Weights of a small masked image model: encoder activation gelu_tanh, 97085 training examples.
Rows from block 2 of the encoder of a small masked image model, named by matrix and row number. Rows with one number within an expert belong to one neuron, the router's apart. Each number is 500 + 25 x the weight over its row's rms, rounded and kept within 0 to 999. All counts start at 0. Numbers have three digits each. After the name is the row's rms in percent of the matrix's.
After each expert's rows are labels from the 100 images, of 14848, where the router gives the expert most weight on average: "responds to" is what is common among them. Only what is clearly more common there than usual is listed. The data: microscope photos of single blood and bone marrow cells. In brackets: how many of the 100.
# router: router (encoder.blocks.2.mlp.router.weight, 8x160), inputs 0-79
# up: expert up (encoder.blocks.2.mlp.up, 8x320x160), inputs 0-79
# down: expert down (encoder.blocks.2.mlp.down, 8x160x320, transposed), outputs 0-79

# expert 1
router.1 088:501471525516483518494509448471523499523513498519489460506460443521483492572473464542471479476497523501505496458480527483489497500505481513471506506505461496558497502546521510526469515469456567505549501466540459478484482546507562530541529538
up.0 103:465481485474454476535486533508547506509506520480509525512528481517476499506463484497509478440488448454486530477480492507474500478537468515501522528482466512524493544521503497421505499484501465520469476466477516488506485502516502510457474485
down.0 108:528549516517491493468518513480541467489474557489510468515511492477504508515510508541534504453512454482481456503485519500505534516511451504500522545480509502514535515470462485462541528507471503522496480491496518493502519519483497507496474466
up.1 080:483487480492498484519483455470478596505502480493484498507510503509547506479506512516494507534461469487445508533487485509502501477496476506503495505468517492490485485507512465520525439519500491471502511498554512496484487473551469510479509495
down.1 073:453518486508497479472534498514502487518498522521516491510501480484498494542559505479509487480518534480499555430520532473522537496526539462500523519483486462502461515479508549518482533478490496486466485512483489508490500513518520467537510450
up.2 123:488560471524457516498521502492529518524503485498514525510473477499488519525512490462469494492490502520508516483550502530497458463509492458522489537523507469532475505465499448509550444501490466518508506455477480486478464523505469515518502454
down.2 110:563488475525542471462457484464500475524487501524459486494508502497456514530488475530509497458513506524550501501514465514524468484481506502454533486494521514511530487454480516495504513504498479535504518468514460525522501501479491500522583519
up.3 072:464490489507530505514472446455494604495470510531513505479517525508526520459496535501494485502467503465491526515477517511467477471480486508491481496503511472503492455490500486510484438522493506473489490508523504513494511482549500499507485501
down.3 079:445533500507509455494530461495498464531509490510498500514500476477473464565516507511510515514467551502451540452478530485524482533498541490488488522463509502480486532464500538522487530506477506521495466506479511477465467525491468490515550497
up.4 104:476473488482489493533519500520501544486470466504524472551535519487509506494494518496485505520449481440502524483505522491487476502490499493529509474456523565485492532529470461502500463498488494434489471547496555474485508509518515495493497516
down.4 105:504533497498519484478505472461517451505549505495528491412468510471509550533499486486513511492521495511506486523482515486499515503468538509478499518511504471522528480481507509479503530519497477503500482486512492538482488500473479500521514507
up.5 099:416480489465516500543524480525517567493493511477499467523519538508510485506538568491505524482470498473475469515480521485504458487503491467540537474468525520489504497523522461524497471491480514516514437478465498501477500509512488506494491463
down.5 080:487553472530493519521462456460480467506499446515519536450477467486520508537501473503491486527489513462513483483519446503528479473500533471469493510498500510495498489505463526489481497515514449484531484490559488478514518485439491528524522513
up.6 072:459486486477524497546490486494477609483485477518468493503508508503521514474498494490494500512495513469498547494486505498496477522497481521503499465464500499484491491511516488494509432507500484448492504510530521494492501492585501507491503475
down.6 062:494463506492498439467518495480505507532530542508499503471511488443470523562506457516510522510498534511510503456527480452520506485470536528491538506485495459483547521513513497524456492491503495539469501491496516486433502532520467488536488492
up.7 121:502516517486534521550551485501542501489508521511497503492491482489528482451483491458471526550499520479495521502440496507525504532503508480511500503510547474488462506522523501518523491508526530491477500519508504505429511487503497495504526508
down.7 120:481523516488523535507458506472521483496501473525480515464513497484501546533510506479446454526530526445514487511520527458446507528571525510522514469504496456508511493494464497490491515490493527524470486513484485477494535501488569485499471553
up.8 091:486497464472497478509504485488510553503443499493495477510493534480501517494521530505492473484454520476527500491493554490482526463492550509485503474494503496454497497500530461551478469536529530452516497552490498501495495504530521499507511511
down.8 107:457524524502516488495502450492481481511522504553517504478489489520498503542504456507515519479478535495495506513491498486525446517534547494499540532457511525512498526478500543465503531516459453507470483505501511509486442521502490491508529507
up.9 075:414514485496492489540505468526500599495485483479508515496476481518500488478491506508512503484506504496463513502483500540494517498494507502500515500498498495484468525511519490542497468499495500484502490480518500501497492486553510489482515505
down.9 073:512506529544546489456488494517506504504506494530534501464555541508500507538488493483458472523479534507489517490505491480490509538470488512503505526478511471499455510462484524512491499529527526537498507490512482483471484503520475488508518487
responds to: smear: peripheral blood (63)

# expert 0
router.0 088:508441487518472529490530422464538500499497502526491490524486448508486512559472471538442505474490502526487493485478527494477502500499527519475520537512472523531500493544529538514503502471486513509462507485526479479494512504506553539519476537
up.0 110:491513436469542501520514542526499510499467509452528442504518502418492495517537513515500490527508528469534507494497507488500533535483500502491550502500451459481516497506544476504481461516542528473522476470526468515496514481511472498536434496
down.0 103:558493468468521498417512512510505478479526571499494521502505509486508506485493501506465463522509511502511497473498525474485520509507458468471497524555466522512523474516505498489512501475513479492462503473491441460501515526468476501464510493
up.1 070:446499498488513496529507469485456629507472484523500509478499516512509503490488534516511502495496491495456521522483498525500484502480493518489492475481502510491474503512478489510509475508498532482501486503507510513522501489559486507486506482
down.1 065:448508478501477475455493450501463480513519527481499480499523518493511510528494483459464496485481509466482466507542492455494541509484575511502501516511512487480488512486484506545504548553530510508469488509513495462462464505521482485515511506
up.2 087:437493509466492482564540498548463554478472487489456500566490520530483510498493524492520503506505503477446504524496502504501519501528489518530505463468499513463484511492465468530493431535496544510522461502483502511503505503538491491499512513
down.2 094:523482514530495493459493471449498485500557538518514509445527486483515531523459491514463483528478497489518489484500493489497501504480527490462478521498468492486497479471493523530483562514535485534531518480544473505516475462476507486488535488
up.3 069:480496467500521523534489444453490601506511483512488488479498501516511510489506507510499506510466515481482519510486507530489491496487523490505497473487489496488503500497534478502510482506516496461488524489487502527509477485540516514502493495
down.3 097:440521496474484490477509455494498464494493551533478450511514531488492487524506478478487465476484505495498476502490524475528518516526547519517496483486501514485481517447514504521493528539449470483439477508471516484457503530489481506512535516
up.4 078:411496470486506492546533488509467594504510474496476516500487496498534512488496514504515494529510529506455525506469497528492497512500502495485488526494509470501478498498483489517483436520482503486442487498496501500513506484538466507486513494
down.4 072:493494539494497478430468437501514474507516549501514482504560513515505532517497499493464482501476486481464466496511498476482515490491547512509471507529522530488496509525497497502507566522537485503480531473526499461467465479482505499486500515
up.5 114:471510486501514504562481500477497540504501456510517493523498523487487453516534549474509477543491473457490525496471490515488456433537474491519515472483538446503482499503503465558509471550494487523525463506484456476505525536497510487487487462
down.5 085:552458456479522466475519454483545480501526533511513487528522488502532507501514486552523494524488485535454505511501493522534480461516510480483458566475547495485529497507471488495506487465454476495482505485466458536509542529510477510499533527
up.6 072:456525498466522501532491473493467596517478477478502492487479540487520495498526528504483533509461515494479494521479525523510478509486512475520491474480523493493499507506492480496493480528514502517477497479503499490479472487550521510495502500
down.6 084:434500494475479491460498464458492467485526511534516490497492471484501524557497470497495474527455539496483509474512488476497500511529534505489499480491495505471463516451478496545514538541450460464453482502516495474469520536486481511535505520
up.7 086:461494477471495497520494491527493595491507500470492492487508492472542530492502505529528518502483517482482508495447479517504507506501488526495493478499498522478463490501497429486507462499526503504489482456517515519505518498569489504477484469
down.7 087:450503529499476503484503475457500470531500521530495511483498498516540530531509468480463467568500496515514479511571500439502497509496533491468470499504497468492504495475456505555511510537495504485462511535465504492462481512500501489536530486
up.8 122:475503473477553488513464511471457508521496474453477523470499496517465513533532507544466481532485473514511491514495525504491498541468491503483469478486515490418521485558496483480516509488484491554500467479492503502470503502508454503529511544
down.8 120:503485504508512487479522484479491479496503485512532498460512500516510496475524492532481499521512553514494538479520544469489498545544447492494500513497468485487535465503492514477547499506428488553480477530504521440482473492482501512498527520
up.9 071:486477461475515506512493441479466582514515483504481480490497522501541509466518516525495510508475524495483517524493522542509477479495496485522501468458515505464522498519520466504505492507476506451478486483519491500527479476535500531486483495
down.9 095:432528496476480491473519473490507454467523537534483451502483508494511503543510474487503468491488525510487463506505493465524502499526561487501492503501508473505488526438507490539503523528451487470436491519487520497468486520486466508528531510
responds to: smear: peripheral blood (88); cell type: erythroblast (36); cell type: platelet (31)

# expert 6
router.6 082:506457506520476542494475437452508498499506523493475485487474460551503503561491473514465521457490511518536471495480489455521499474473525494481519496478475528546496501521529520494465511494503535528487503491521502471526490533497572536551525520
up.0 073:469476459500500489498503437484475605480493498527502487492500509506527505486513494518501494491469495485474541522442526504494492509507488493465526503454516494458490512484519466497516493526480501507481465504519503499473503501546498523469475480
down.0 080:468561489471500487480523478467494478514487508537501503537486526512506514568527492495489482542489583488505515473493501470491490496509537508486473489494515494482502503509517501510488518519473449458470470507503490506502483536474464499541510475
up.1 127:517508488524490473517449518519521501482506469508517470510526494484499517514508501519507503501460501480491503473484511531467505450490534494502505522508523489490483522483501466487474485468538507446489525535475534514519490527505507510493490434
down.1 123:548501507503541499506502471555531501476507507503553512511550508491558474490531499514487512559482537504467524488485484514453488529525469514501456502535476518491533481471518504506550484480497508479504490523477510491488507483490520504509474454
up.2 071:456495496508506504503530431476458604494490501525533512502499514527506491496512519507503490500478499481477500514504536503499471524485478488486525501479516512474524501490488485498514496516478507502498490499499498501459483502549512520468499454
down.2 091:455544501470522506464534478508511472505487490534503488555481512527510491566508492513493471513482581482517496476449509488493503477485541472492493464511513480484509499523507476492480516521502474468478497513494503496486476553482487513541486479
up.3 080:468492484512493476492486485490501622496504466502518479486501525503518514488533510504513521495457520495486513474498526489513475497529508477496514486485497499503499493486519456510532470474507485455490477483500494497526505501538521520464493440
down.3 069:457530477461502494480544483476484498514497481518509505521499493543513515557488446473464466509509538527532538497490490467505546506492521516460466520491501504446519474515477480500499492553456514487473521518481530477473496547512453516521487500
up.4 072:468502497494528510520521440460451603499488498535493529492516537496512514502526522488480476515459496470492482523514505505510478506465515505502512486477500503473511509477484484527515453532476526477489497516520499507487484489558478493487505488
down.4 082:457503504480509482470531496513531477491514520525496474512492490522545537543501462517512494484490564467485500456438503477520510508480510521492491490480515499474489496509523491499478519502524471485497478507496515499468494530507480500512507473
up.5 127:492521500495483456550509524526488508512466482540477503503489553499503487500494496521517478513512449493477535516503487528462538503521489551512528475511475493488510533507496504508461520492525475487513522520460506477492477486494503514527477465
down.5 123:545480474507437468425505509466537502499481531505500496494476497519508512489461496516525479492512540489469531501497542512506517489504445549528483511469514507464482444506467478518486536470489514499513505492529512523524548474486504517483488471
up.6 075:438482490467485498510505464506487618503514483510513498507502490518493490469515519507499501513483487490470506492487500515496495509477530506504512517490497491497467520492489475525502468509497507483487485509514533498488497489542500497468508489
down.6 050:492496540548519485442501474495479506490511541518476499497501503496484501530489483474474489497554538516513513468467529480511580511462491522480492508491466475473498444517471479494481502507495489549488524481515513478488497504462488473486483503
up.7 104:470487499502502552518465474505495512498516483482524514497482547521495489517518494490502491475474456510542477526455493499471526447474467529506491531517506486504503494524526499487495492535465488530512486524548471498478501487514501460533503455
down.7 095:492473507544505494444526485520502498513473492500511466486501549518465513510511498565479473493497494565518493524470517488489523473495517478495505487510488494486493458543499463461486536497485453527489534501532507501468542509486516493486473512
up.8 067:467487482501526495510505454470454629499513478531491504497514522499518511504515536507509510501474500491476508520499506490498483514492497494489510499469509522469537505478497476493516465519480525509485477509493509512492500510559484507472504471
down.8 071:467528501470499468469527471493535477503510511515515475513490487513539496543507465499497472507517569482512480467444522500507530503500537503484465499497502489481497477495504480533468506519495475465487495484505501493469483526515474505535496468
up.9 070:451485481507521492514503439453472625494510491532484529474491501513530500494498515510496503498485504485463519511489508532509482524464508491493509504469505504481515505483504493478519463515473511507480488497507496514484485504558492515470501496
down.9 074:453498506477521471464515456486515471518468509521497482517510525502541495550511484504501500510493582494494492476468520449501519494503520514495484488480531509477510488507503476531480508522503486447512464519509494510457498541507485503528490464
responds to: cell type: lymphocyte (35)

# expert 3
router.3 082:508476496515482503503495432455504495536488491483471490497467443477463491573499470529468511457491479491524484469505460483527514488488456543485525493470497510535490510543559532515479505482513533521516482468514484477518496510492547563502510522
up.0 107:474479462490524527508513490498472504439516457468509484526512475517494486539516480484484508508455482471540575506475490513542525506450492477532515498482515517502498509522553518511530490503453465513476517471522513474476499493502488509544484531
down.0 101:445470484529506517487499503506522486468538503502524518516510494564521477516474510491486514481523497466497534472492518510512497549479455510493484500498476526493489467518508483451495496536494531536560497467494503506490509504518485498503442532
up.1 110:498476504507524508521472468484509508485497521482470513532486452556485513540482489478533484490510475502495507501451484544472501512473483478527515476502531502463487495482498519484568502533461492501485512533475546516485494473489495485513506482
down.1 119:495469544523491491505457508479526466494523436507531504475481480532486519485469515454475487484536507492496533496457531496510490513504504528534497526517545506532534443500455531432483517494479508562528527503516494488487490512511477502467497566
up.2 133:487511517447473496523477505491555506458489470474495503520496522488531470494518504459510501494537507485495496491512552495468493467513500507512454512501524510510518459540523488551495484544504521483502495518499479513497499524508514502512534448
down.2 133:542483488516534480488483498500482471479510516509500493547546555514496522514508495511548478481519536445543496512517520493477499505504505489467521510508496490506469533510474473564496526512508502533513570527528428525534470482478505492509499547
up.3 077:429514470474495505520505484496490621479468483497495498499494508506507488507512483499503514474489507488485521505483491505512492483481509503501498477481506504501471472499513474515503437499478480476494478503511532494484518489560501503504503521
down.3 058:494472508514483455421523480472531501503533542491465507495537507493512524561505487503476470542501540491456512479499491461495510503512478523492498491492495518487497531482496465521493484495510502569477484523476492477459507576492511490494482511
up.4 084:466505458455505487536486452487483560508498482476500516526519517502505480499541526493498487548465485487481517511496533517487496495480496480506507473449544492449521516524534495500506494533489521458490469513509503440509481486535492521471503459
down.4 096:500539485494509480470529452468511465495525527542529467508486520477523526533475428532495472498481535524509501480502495462503477491511542475496486496508496483516517504456499511534486460506495492468483481485501502498466473535495537516524516512
up.5 116:477512511500530534555468549540481551503479448489493491531473522505502479536466511518528492513463481497516494508457502560534512524453521527509492490477485523482516532495505489538474471490530516496547511499494503491477507521534537413542493466
down.5 125:502486467441479511560487501521522488482491490503479483501483524512522547473516485490530513546515485517498469525452446562500491442528510502484505499525527494490544470474519468490484509507463528490528497507530480544494474467510486494519525464
up.6 116:468517497507488496541503511470508520505478514524477532477493492484487455489499525472487500568549517469497516481503492486489434510547492490492490487494513535504485515505465491501505469503517541503481483538471504521537530528515535495499521474
down.6 092:498487470476479475493524538508542457497513506494571463496485486519485492460450490445479461461457508530504487481478512488542536488533477488494500525480525547493509502495495465450504532490482492489504499477507490513483532486475479528496511469
up.7 084:449504479458486485533461477500492571495506483510454510500530502489527530517514490510553504512480471503450514515495488518489506506472500490506525463506522490489499464496497459498492437500458470490487504453500513516473502501530460512506512490
down.7 080:494465493474515504439500462467518487506527561515522501498518531487507546515518507510499477503485521539512485517487532509497484507494516473466452493482512507457559537505511524511527485505453493477506468525490478505490475512447509485499503489
up.8 105:494499500518475457485498445451498510534505485538538483454494497514489474535503477579478524481497485534497492488475498491486477492504499499474493514512507525515523471505465505450488510466506481532535469481474469519482466496479526583485460495
down.8 118:544552482526489492510483523513503539485504479509506513474479501499515496533480480534465530515502495541502459496484453523526520533517464514528485536490498517529477509519468498489519476452485509531467520496513505498502467502507508504475509483
up.9 129:499529498484535517499484493549489521535497480474504530517465505491490511517522461506531507538467465532470509537506508559478503500469524491483482475520490505458497471499522511480492509496507467486516480526512484528523443501514480498520498488
down.9 109:542474518465481513416503477510556467478517537477503443512479467538482515517503467521502479486535490566502490470502490534544505567492506513510482529509492542499504466502495537494532519486491500468479535493519513498525490493473492508484497536
responds to: smear: peripheral blood (45)

# expert 7
router.7 079:507444482523470526496508424477532498521501491525505477502464461517515512541480479523457506478488507539508481487485505483504498489478510484482497497500459515543519516561534518525476505497488536520532514487535513477507523473501553550523484518
up.0 110:481483521473470494531523476514516494485486435524496525518534523485547465453478481497488500511495488508502555482460517495520533499538483485547484524537487508519484465504528476521519468498526490507486512510495503492480524493498515496490489503
down.0 103:520492518482508546475510504483506467389506476518491475510547520499485537476518544485479470497510537495498510507510519464526506543516475513538490491501466475516506508518531467495475485509482501458502495509499545531495521481483493495513472534
up.1 074:467498474511516490527508455467476613489491490539500517481495531495506493490515519512498488505467542501475533505493510504490484501519527475492499499500516511488486489467507475519506433504488504466496489511512507503495494486546496511477525484
down.1 071:468488484472488488494467486505488474502519509513505481527499512520495475554470452517497508510499523486491464483512511498512501477436524514462489536477507479488498527507535521482482529511468485521480485513502465476474467524481496503490503494
up.2 111:475508483511474525536501454526456505467516461482526497548486514515534497489508536475488501516481524515477497495504505537541455478500550470514449529521512532479497513486513505501491483512535510463477481489494480500474506504497480507516498465
down.2 097:484447528448470555481503476502479454493521535486548513485491496510511484504510536492538523503538520494503536518534529490535498515489491544504461568487525490552491507553486516541508508522460485499508519503495495502512510530496493453554484510
up.3 069:450499471502512476512487461473500624479497486499495502496502479515512503490501520495512482502484514492470517488472517526500492487490489506481488484496496492489469476512499494501516478505508493496494505503536505497505522479562493501483499493
down.3 053:492499493478507492496487447493462494552519519512489484525515538534492494545495496517477505531479478519459488494525488491482480502422517501498456516496482461502494519515510509508488548487522515521521475512485513490441488530488480481485481491
up.4 073:452498496478476491522500457461455622498490504511504506467482496488487499491505510515511512500497488503481509501504479491501473496495507515485509495498502498500481481515483489478502463501499515490508484501504512521528478480556506508492502483
down.4 057:500455496485498501471471462506486506486491506502483486561522537531483512529488524480480494501454519456489456468496535465505517492443512496499505467489504460508487535471530494492514540495500530512521521511516479473482477482476538453476484526
up.5 077:488520487496500507510490423482508580498471510479502483496470494488489486504517540498490495504463517507462484512512514512469500537496517492515487506490531488457495537455493523531511485522477498455503499495487534529451489485538521530498500460
down.5 102:486527470464517497466516473496468473486488489585467441523478532502497520556500485505500491497473572488504492479501503500509510468501545482490494492479505485504484514500540494504479506529453466477468473475501493524483515533467477520531511489
up.6 072:472525467514512514513512448481505600486474497486512492494480511488490475501503546488482500488472523506478510492508532509478487540510512491510493502506513494452496534473490507545509477511486479461473482504493529510457502489555509509499495473
down.6 089:479512490446513491471488460500473473498506490577488458516476528489526515558499465515503499533462547501491484474481502499494505473497526500495485496485515489488490495510533499509466506529438477491476460495493484529471516525465454524514516468
up.7 112:481447487515472457543543514520475504523463476507475503523466543498511498487495512506544493516535464489475525502482537542504501498544469558502494473463526496481484547481500487514491507536489509478518484549486471493507516488505541488488497485
down.7 095:503453486527495483487525512498539506486486491513447473527506506526557469494472511483519454478518491467474514486470586509536524537528489494501470535481495501497558509440478486521496529519501544491500495528517535470515514483505513507482504495
up.8 109:484507462537527522499470504493482514444479480477507528524494450486472477509478498504523482497497503536525551487488443477519492441499524453496485509494461510497499512501529525486532464479516496482505487518498497536519484513519545491516515489
down.8 097:522479504542521514476501498478496485458536510519509522484458472508512492495436492469491485501505534481512510499510491497521462499473498506486523497505514517506479444501482525472480536500499517503514566500511475522549505488501523504494498521
up.9 112:474527470515487530522476530471492508472515461513493506490440508485469464536517509495512496518488482526568499456505478480496519465494530500485507502526443502514515474496486530468476511486486507494488483468503481521498511531487492510515516539
down.9 114:484484494526515510473505540516552472454490487463514478482481509501523481528476463514464478453530510537546499516535506470509527475487457542476470504522484534509478471520445478489535511502480529506499556470554512540495490501522456493543506481
responds to: cell type: artefact (36)

# expert 4
router.4 085:502451523530497485491514434463501498526521512513512470488490455496491532566487459512475522505466508536500469480475530510535512498465515519460511483489441504540479496528518509542480520510479477510477508496531499474487499500500564537538491511
up.0 086:438503481468501481554496464493475601500510485514466478512502516493532499476545511532502493534472492476481524499508507508527501476515490486492530496496508494473509478482506454524491443517524508476514499499535506492475475480534481494485515488
down.0 069:523475503478531486452490516491560469468523556489506486498544486479526517516484473465485545492529495495514462496484488493493527499510484505511495476470524506493516518499450507476518538491502527489469506481499508486493509544505474472497472466
up.1 096:415529448469518471525515449479487581520454479492486510484491499453534517504509507516502506488434482505483486503480515472519494484516509492483521484504495534492524495487504439490526431517492502485515452480491527505487507500532496517480477488
down.1 060:541480522545539516453501502499497465499502502510486498521520508511499487499479484473503517489493549485493479519526514530473507493487461504534486486496518457527541491497524545478534571468486502483461531511491446496465497516482534478522497477
up.2 120:467536511490476495510464517497500507598494491520493494478503506527517484501530464509474508551488482491517517512516562526502477505501470470514513507458524505492538500529489530493458521507454501477527491502467490477516457511507470508509480466
down.2 125:502501469497504482463574514466465486527532534540459508475540485550434519508489532504496522482485492492503522513506526495488477526464465523461499475456497523507478541504482531471470563487527488522543523524480474482503470485495507515479506483
up.3 125:507548510491511520528489514490512510483487481505508461486509469540466525528532483494469466504455477509510517537508496496501500494509491495512502512519487529503508514496492526474489514495485490490543530474479552480475465470524502515541490429
down.3 119:506466516516503491468477488470534475456535531493535511540507520520481484519517496505506501484520494479527516472499493488514505507489538535531447538503512522506463486481461539502463546524455508534489557440532472496517504473478535496480504478
up.4 111:497504508529498493536514515480483497473496508513450543491484470474500476491505507513492516515535489480537502473516500535499516511489528486536510496528450477529510540519465477508466482511561532490479508484489515527513468500525519455511494491
down.4 129:516484501477445481564511487479479506487510521506513475531470477492508482492518473525531521463516515501507519485554487477544486520520535482463463515477478521479510519524504557521535510457500496478445497527489520438578472447496517502541493491
up.5 075:450508505459484495536536474498491576499472517484527517499473529496460496478493536488496512500484531485488512496484537510522505479487535509536487495486500501482521528507476490520513496521494526488452473490463530500460487485545506494475463506
down.5 088:470497511480542471474464435461499476494525506514493487522493498517472520546469486494548471500476524500502503475495525477503489486497555485475527518467498520496492464484487506493511512541455470505517541498515469544468518516458519497501516520
up.6 115:484448494544542506505534483503480507503477483476448520547518476511488496546511470465502500512496486541488493527537515530471498499473478518526531511505494448479503492470525505472517498518491481487503501537497468514489468509511475507529459496
down.6 123:501477514505495530486487498492483495525544471483475512523471498573501500488424485493546479489512517506513521518543520499530502490498547521476531490499522516510545478539521570476522493496470485495489554493495513517538488508517506494505501505
up.7 082:433504492502511501532484472476469588503493447507503489478483528489518511504501523512500479497472495504512514495459505474502495492502491486501506468496489504513509459491483483489492461499480497470506506486510543486500491531549529509483485478
down.7 084:518488497500519488481494463497469475509563528523531491514553506518521521510495501463489504518507563481484487513486504500475489531477534525466483531506514506483529505478481501512506508501541513483468539492497444495472519522474515483482466523
up.8 075:445498481489509499526486457491480619485496470504492488500484532487508520508523517510520492513468506484484503501498503505505485471503543478484525485491476490483504456465507462539496440505485492467495476491513514509494511510549504497478502467
down.8 066:498498545466499491481482474492518457514528549503517499513533494504451509538481467451487493500538534492517512495481512491498515526472515507488454517503487516493516509490465519471518531491500513508460473472454502493459491517469511489488457531
up.9 073:428479461486514467524537468488469606504479484485501486509489514485492505514497515512509497495483511482481519492500512510514498547453511495504518484482508474499490504477468482522515471503488523475491476481502535522487521500550515520484495467
down.9 065:488546503498489500464495464468515492487518495513537481516519512505475530496481477469459480518530535511500550485476489458505505473495500510486507522465514518501520475478542521474491507514500474506476505470474456483440496546502545485491494508
responds to: smear: peripheral blood (68)

# expert 5
router.5 171:498538514477539495501501567545494496479513509499520523493546559489517505438528531461531481527537503493511506530540509506478509516537502492525473504525529483457510500452448445464537484518512473501486514506461503528508509500487440439484492483
up.0 089:513485473481498504485473488538521500501494517482489521496528486493558521427495521501526543534509423511472567512504456471477503512443470484485492520542488481509503498473488471514497461508554515502456512495489528510469520505487488536475508505
down.0 094:468547476534488532483516490514547524505434521529469534478536492496480571495465517479494514499506482513483454547475487485476474486504464503481513492519509521499501543466452505451506542527510458502500503521496462487525566519532496502514506518
up.1 100:483493499522529490480506511465479506530522485480532538501493471507502526537481483517494498516474494501493501490526522487488481491461485472489509470497546514502510468541489506469492503520483518549452461479477445511470507550555467497502490527
down.1 102:487499519467471511475495500520478475516496504481539488474517513472534503493500508506497503529483542508484541497545506486513515547533484505507467523490460508452520483478502495473504504501513513464509507508512583488459491463496509501498433495
up.2 093:489469473458501472511511512513484496508505483427535479463521494499529506469497528543534477499471517530506515498492508520523524482534490492460502516502483527504472483488517465526525515490511490482551460502532521528486498469501511528436483490
down.2 089:500514465528485468490532485469562494524520441488507508525515521508446468485420477473487471529548483489523498525479492515477468493495483517489513484500506492452486481462515520464553492509493507473522484519535485486502511479507505528487459504
up.3 115:483476488521537515506463499492475505506494537546482483505490521516486495501523510483474489504518518478528496508465457511451520483469525505521550503495477460493547491505571464476475510497488477456486506503530495525521526481493540482533461492
down.3 111:519505482516504470480496498491471470436527522481508517504556522519522467546494492491448502512494505516526504487509488486506514535486490489507497507557476528489477491525495519500549515505515530528507523534514462491520477506512441513520484461
up.4 094:482488509489484474503492510533526498520468466505522481509485518526495515496473508513530491454506503550449508515441512569503502452512491563509494467508537493480447511456533494489489523484525475498593521524496469484484528491485535504493504491
down.4 096:490440505533497475439504531477512485432523495490503483493488467476533479535497467494490503504498540508504491459463544506529534506470525501514470539493486487535495466516525515481500503487508539504528496487517523500476511480478477514508471530
up.5 119:488468503529529475476518500505474510512482517539501527446480513463537518498474504527503494515505495503489519505493484546500527503489520499507533464535509450537491495480495454448442475493515522476503508503512491531492504469491511517528466513
down.5 116:462453516476451527520491498466510501486528511499481507481529451540462470505519486492497483493496469505498482487537512484502438544456524504480497535479494531530504522532501495476523505454513527520509521468512537501454505510477522496468495500
up.6 122:506463487534510507500478494501488513540509470439511502512482478482501456547478486480525506552508470520466530527481478513503462476464534512474502525453486428523478488460522522509480496523545530510507515490477486520520445514502506503511461504
down.6 121:553455477517515528496511486492482511534440497498489483515464491496507480526473532493500507483520530498490510492534473484491529503464494488512541519489488455520507461516506534519447553487504476469422476492511467481509503492468531483505537548
up.7 100:491483485531530550500490507485503503510535500486499462500496463518457498495530474497520516507504487517532518486496445530462470487449528489520506518506496453517496472485528535475496519462504473484494487450526451555474476548502506515532489543
down.7 098:513483489517455514478533514503495462539570480489543491457474454466498501493478474524480546517491530458503474497480475504525528498437481496543508539489509457537493482521479532480448529495477514493501483461555505481508514512506458486528489510
up.8 089:477458493468475480499462509508491496503483515473482466494487511487504507527508472538547506513539459498529519507484508490538471470515489520480520455449511474516523499497537458454474492484501451527526464492503499506546507533487547525514489473
down.8 087:502494491517564491470541523482470493471479494505513473490502473487485469501512528500543465531521512530485584497487518479498459469534472494441488496493479487515496494510516539484532505489497517496482477499472519495477527544534497493493469505
up.9 098:496492501519489496501530509496482501477463511436535518486524527516504467488513463468528485484487515509527480557502502480502475521498500507477455524426498507506513470509510490519562515492536492483514486541476520545491482449500515580520448540
down.9 114:511445494488469500466499473451536504496542490452483503493516510545502521487477488512491508506523502479469527508542481496528494496485506527498535515502552517494489508538512466492558489495499494524485494538547538476488504480554517503508467535
responds to: cell type: promyelocyte (25)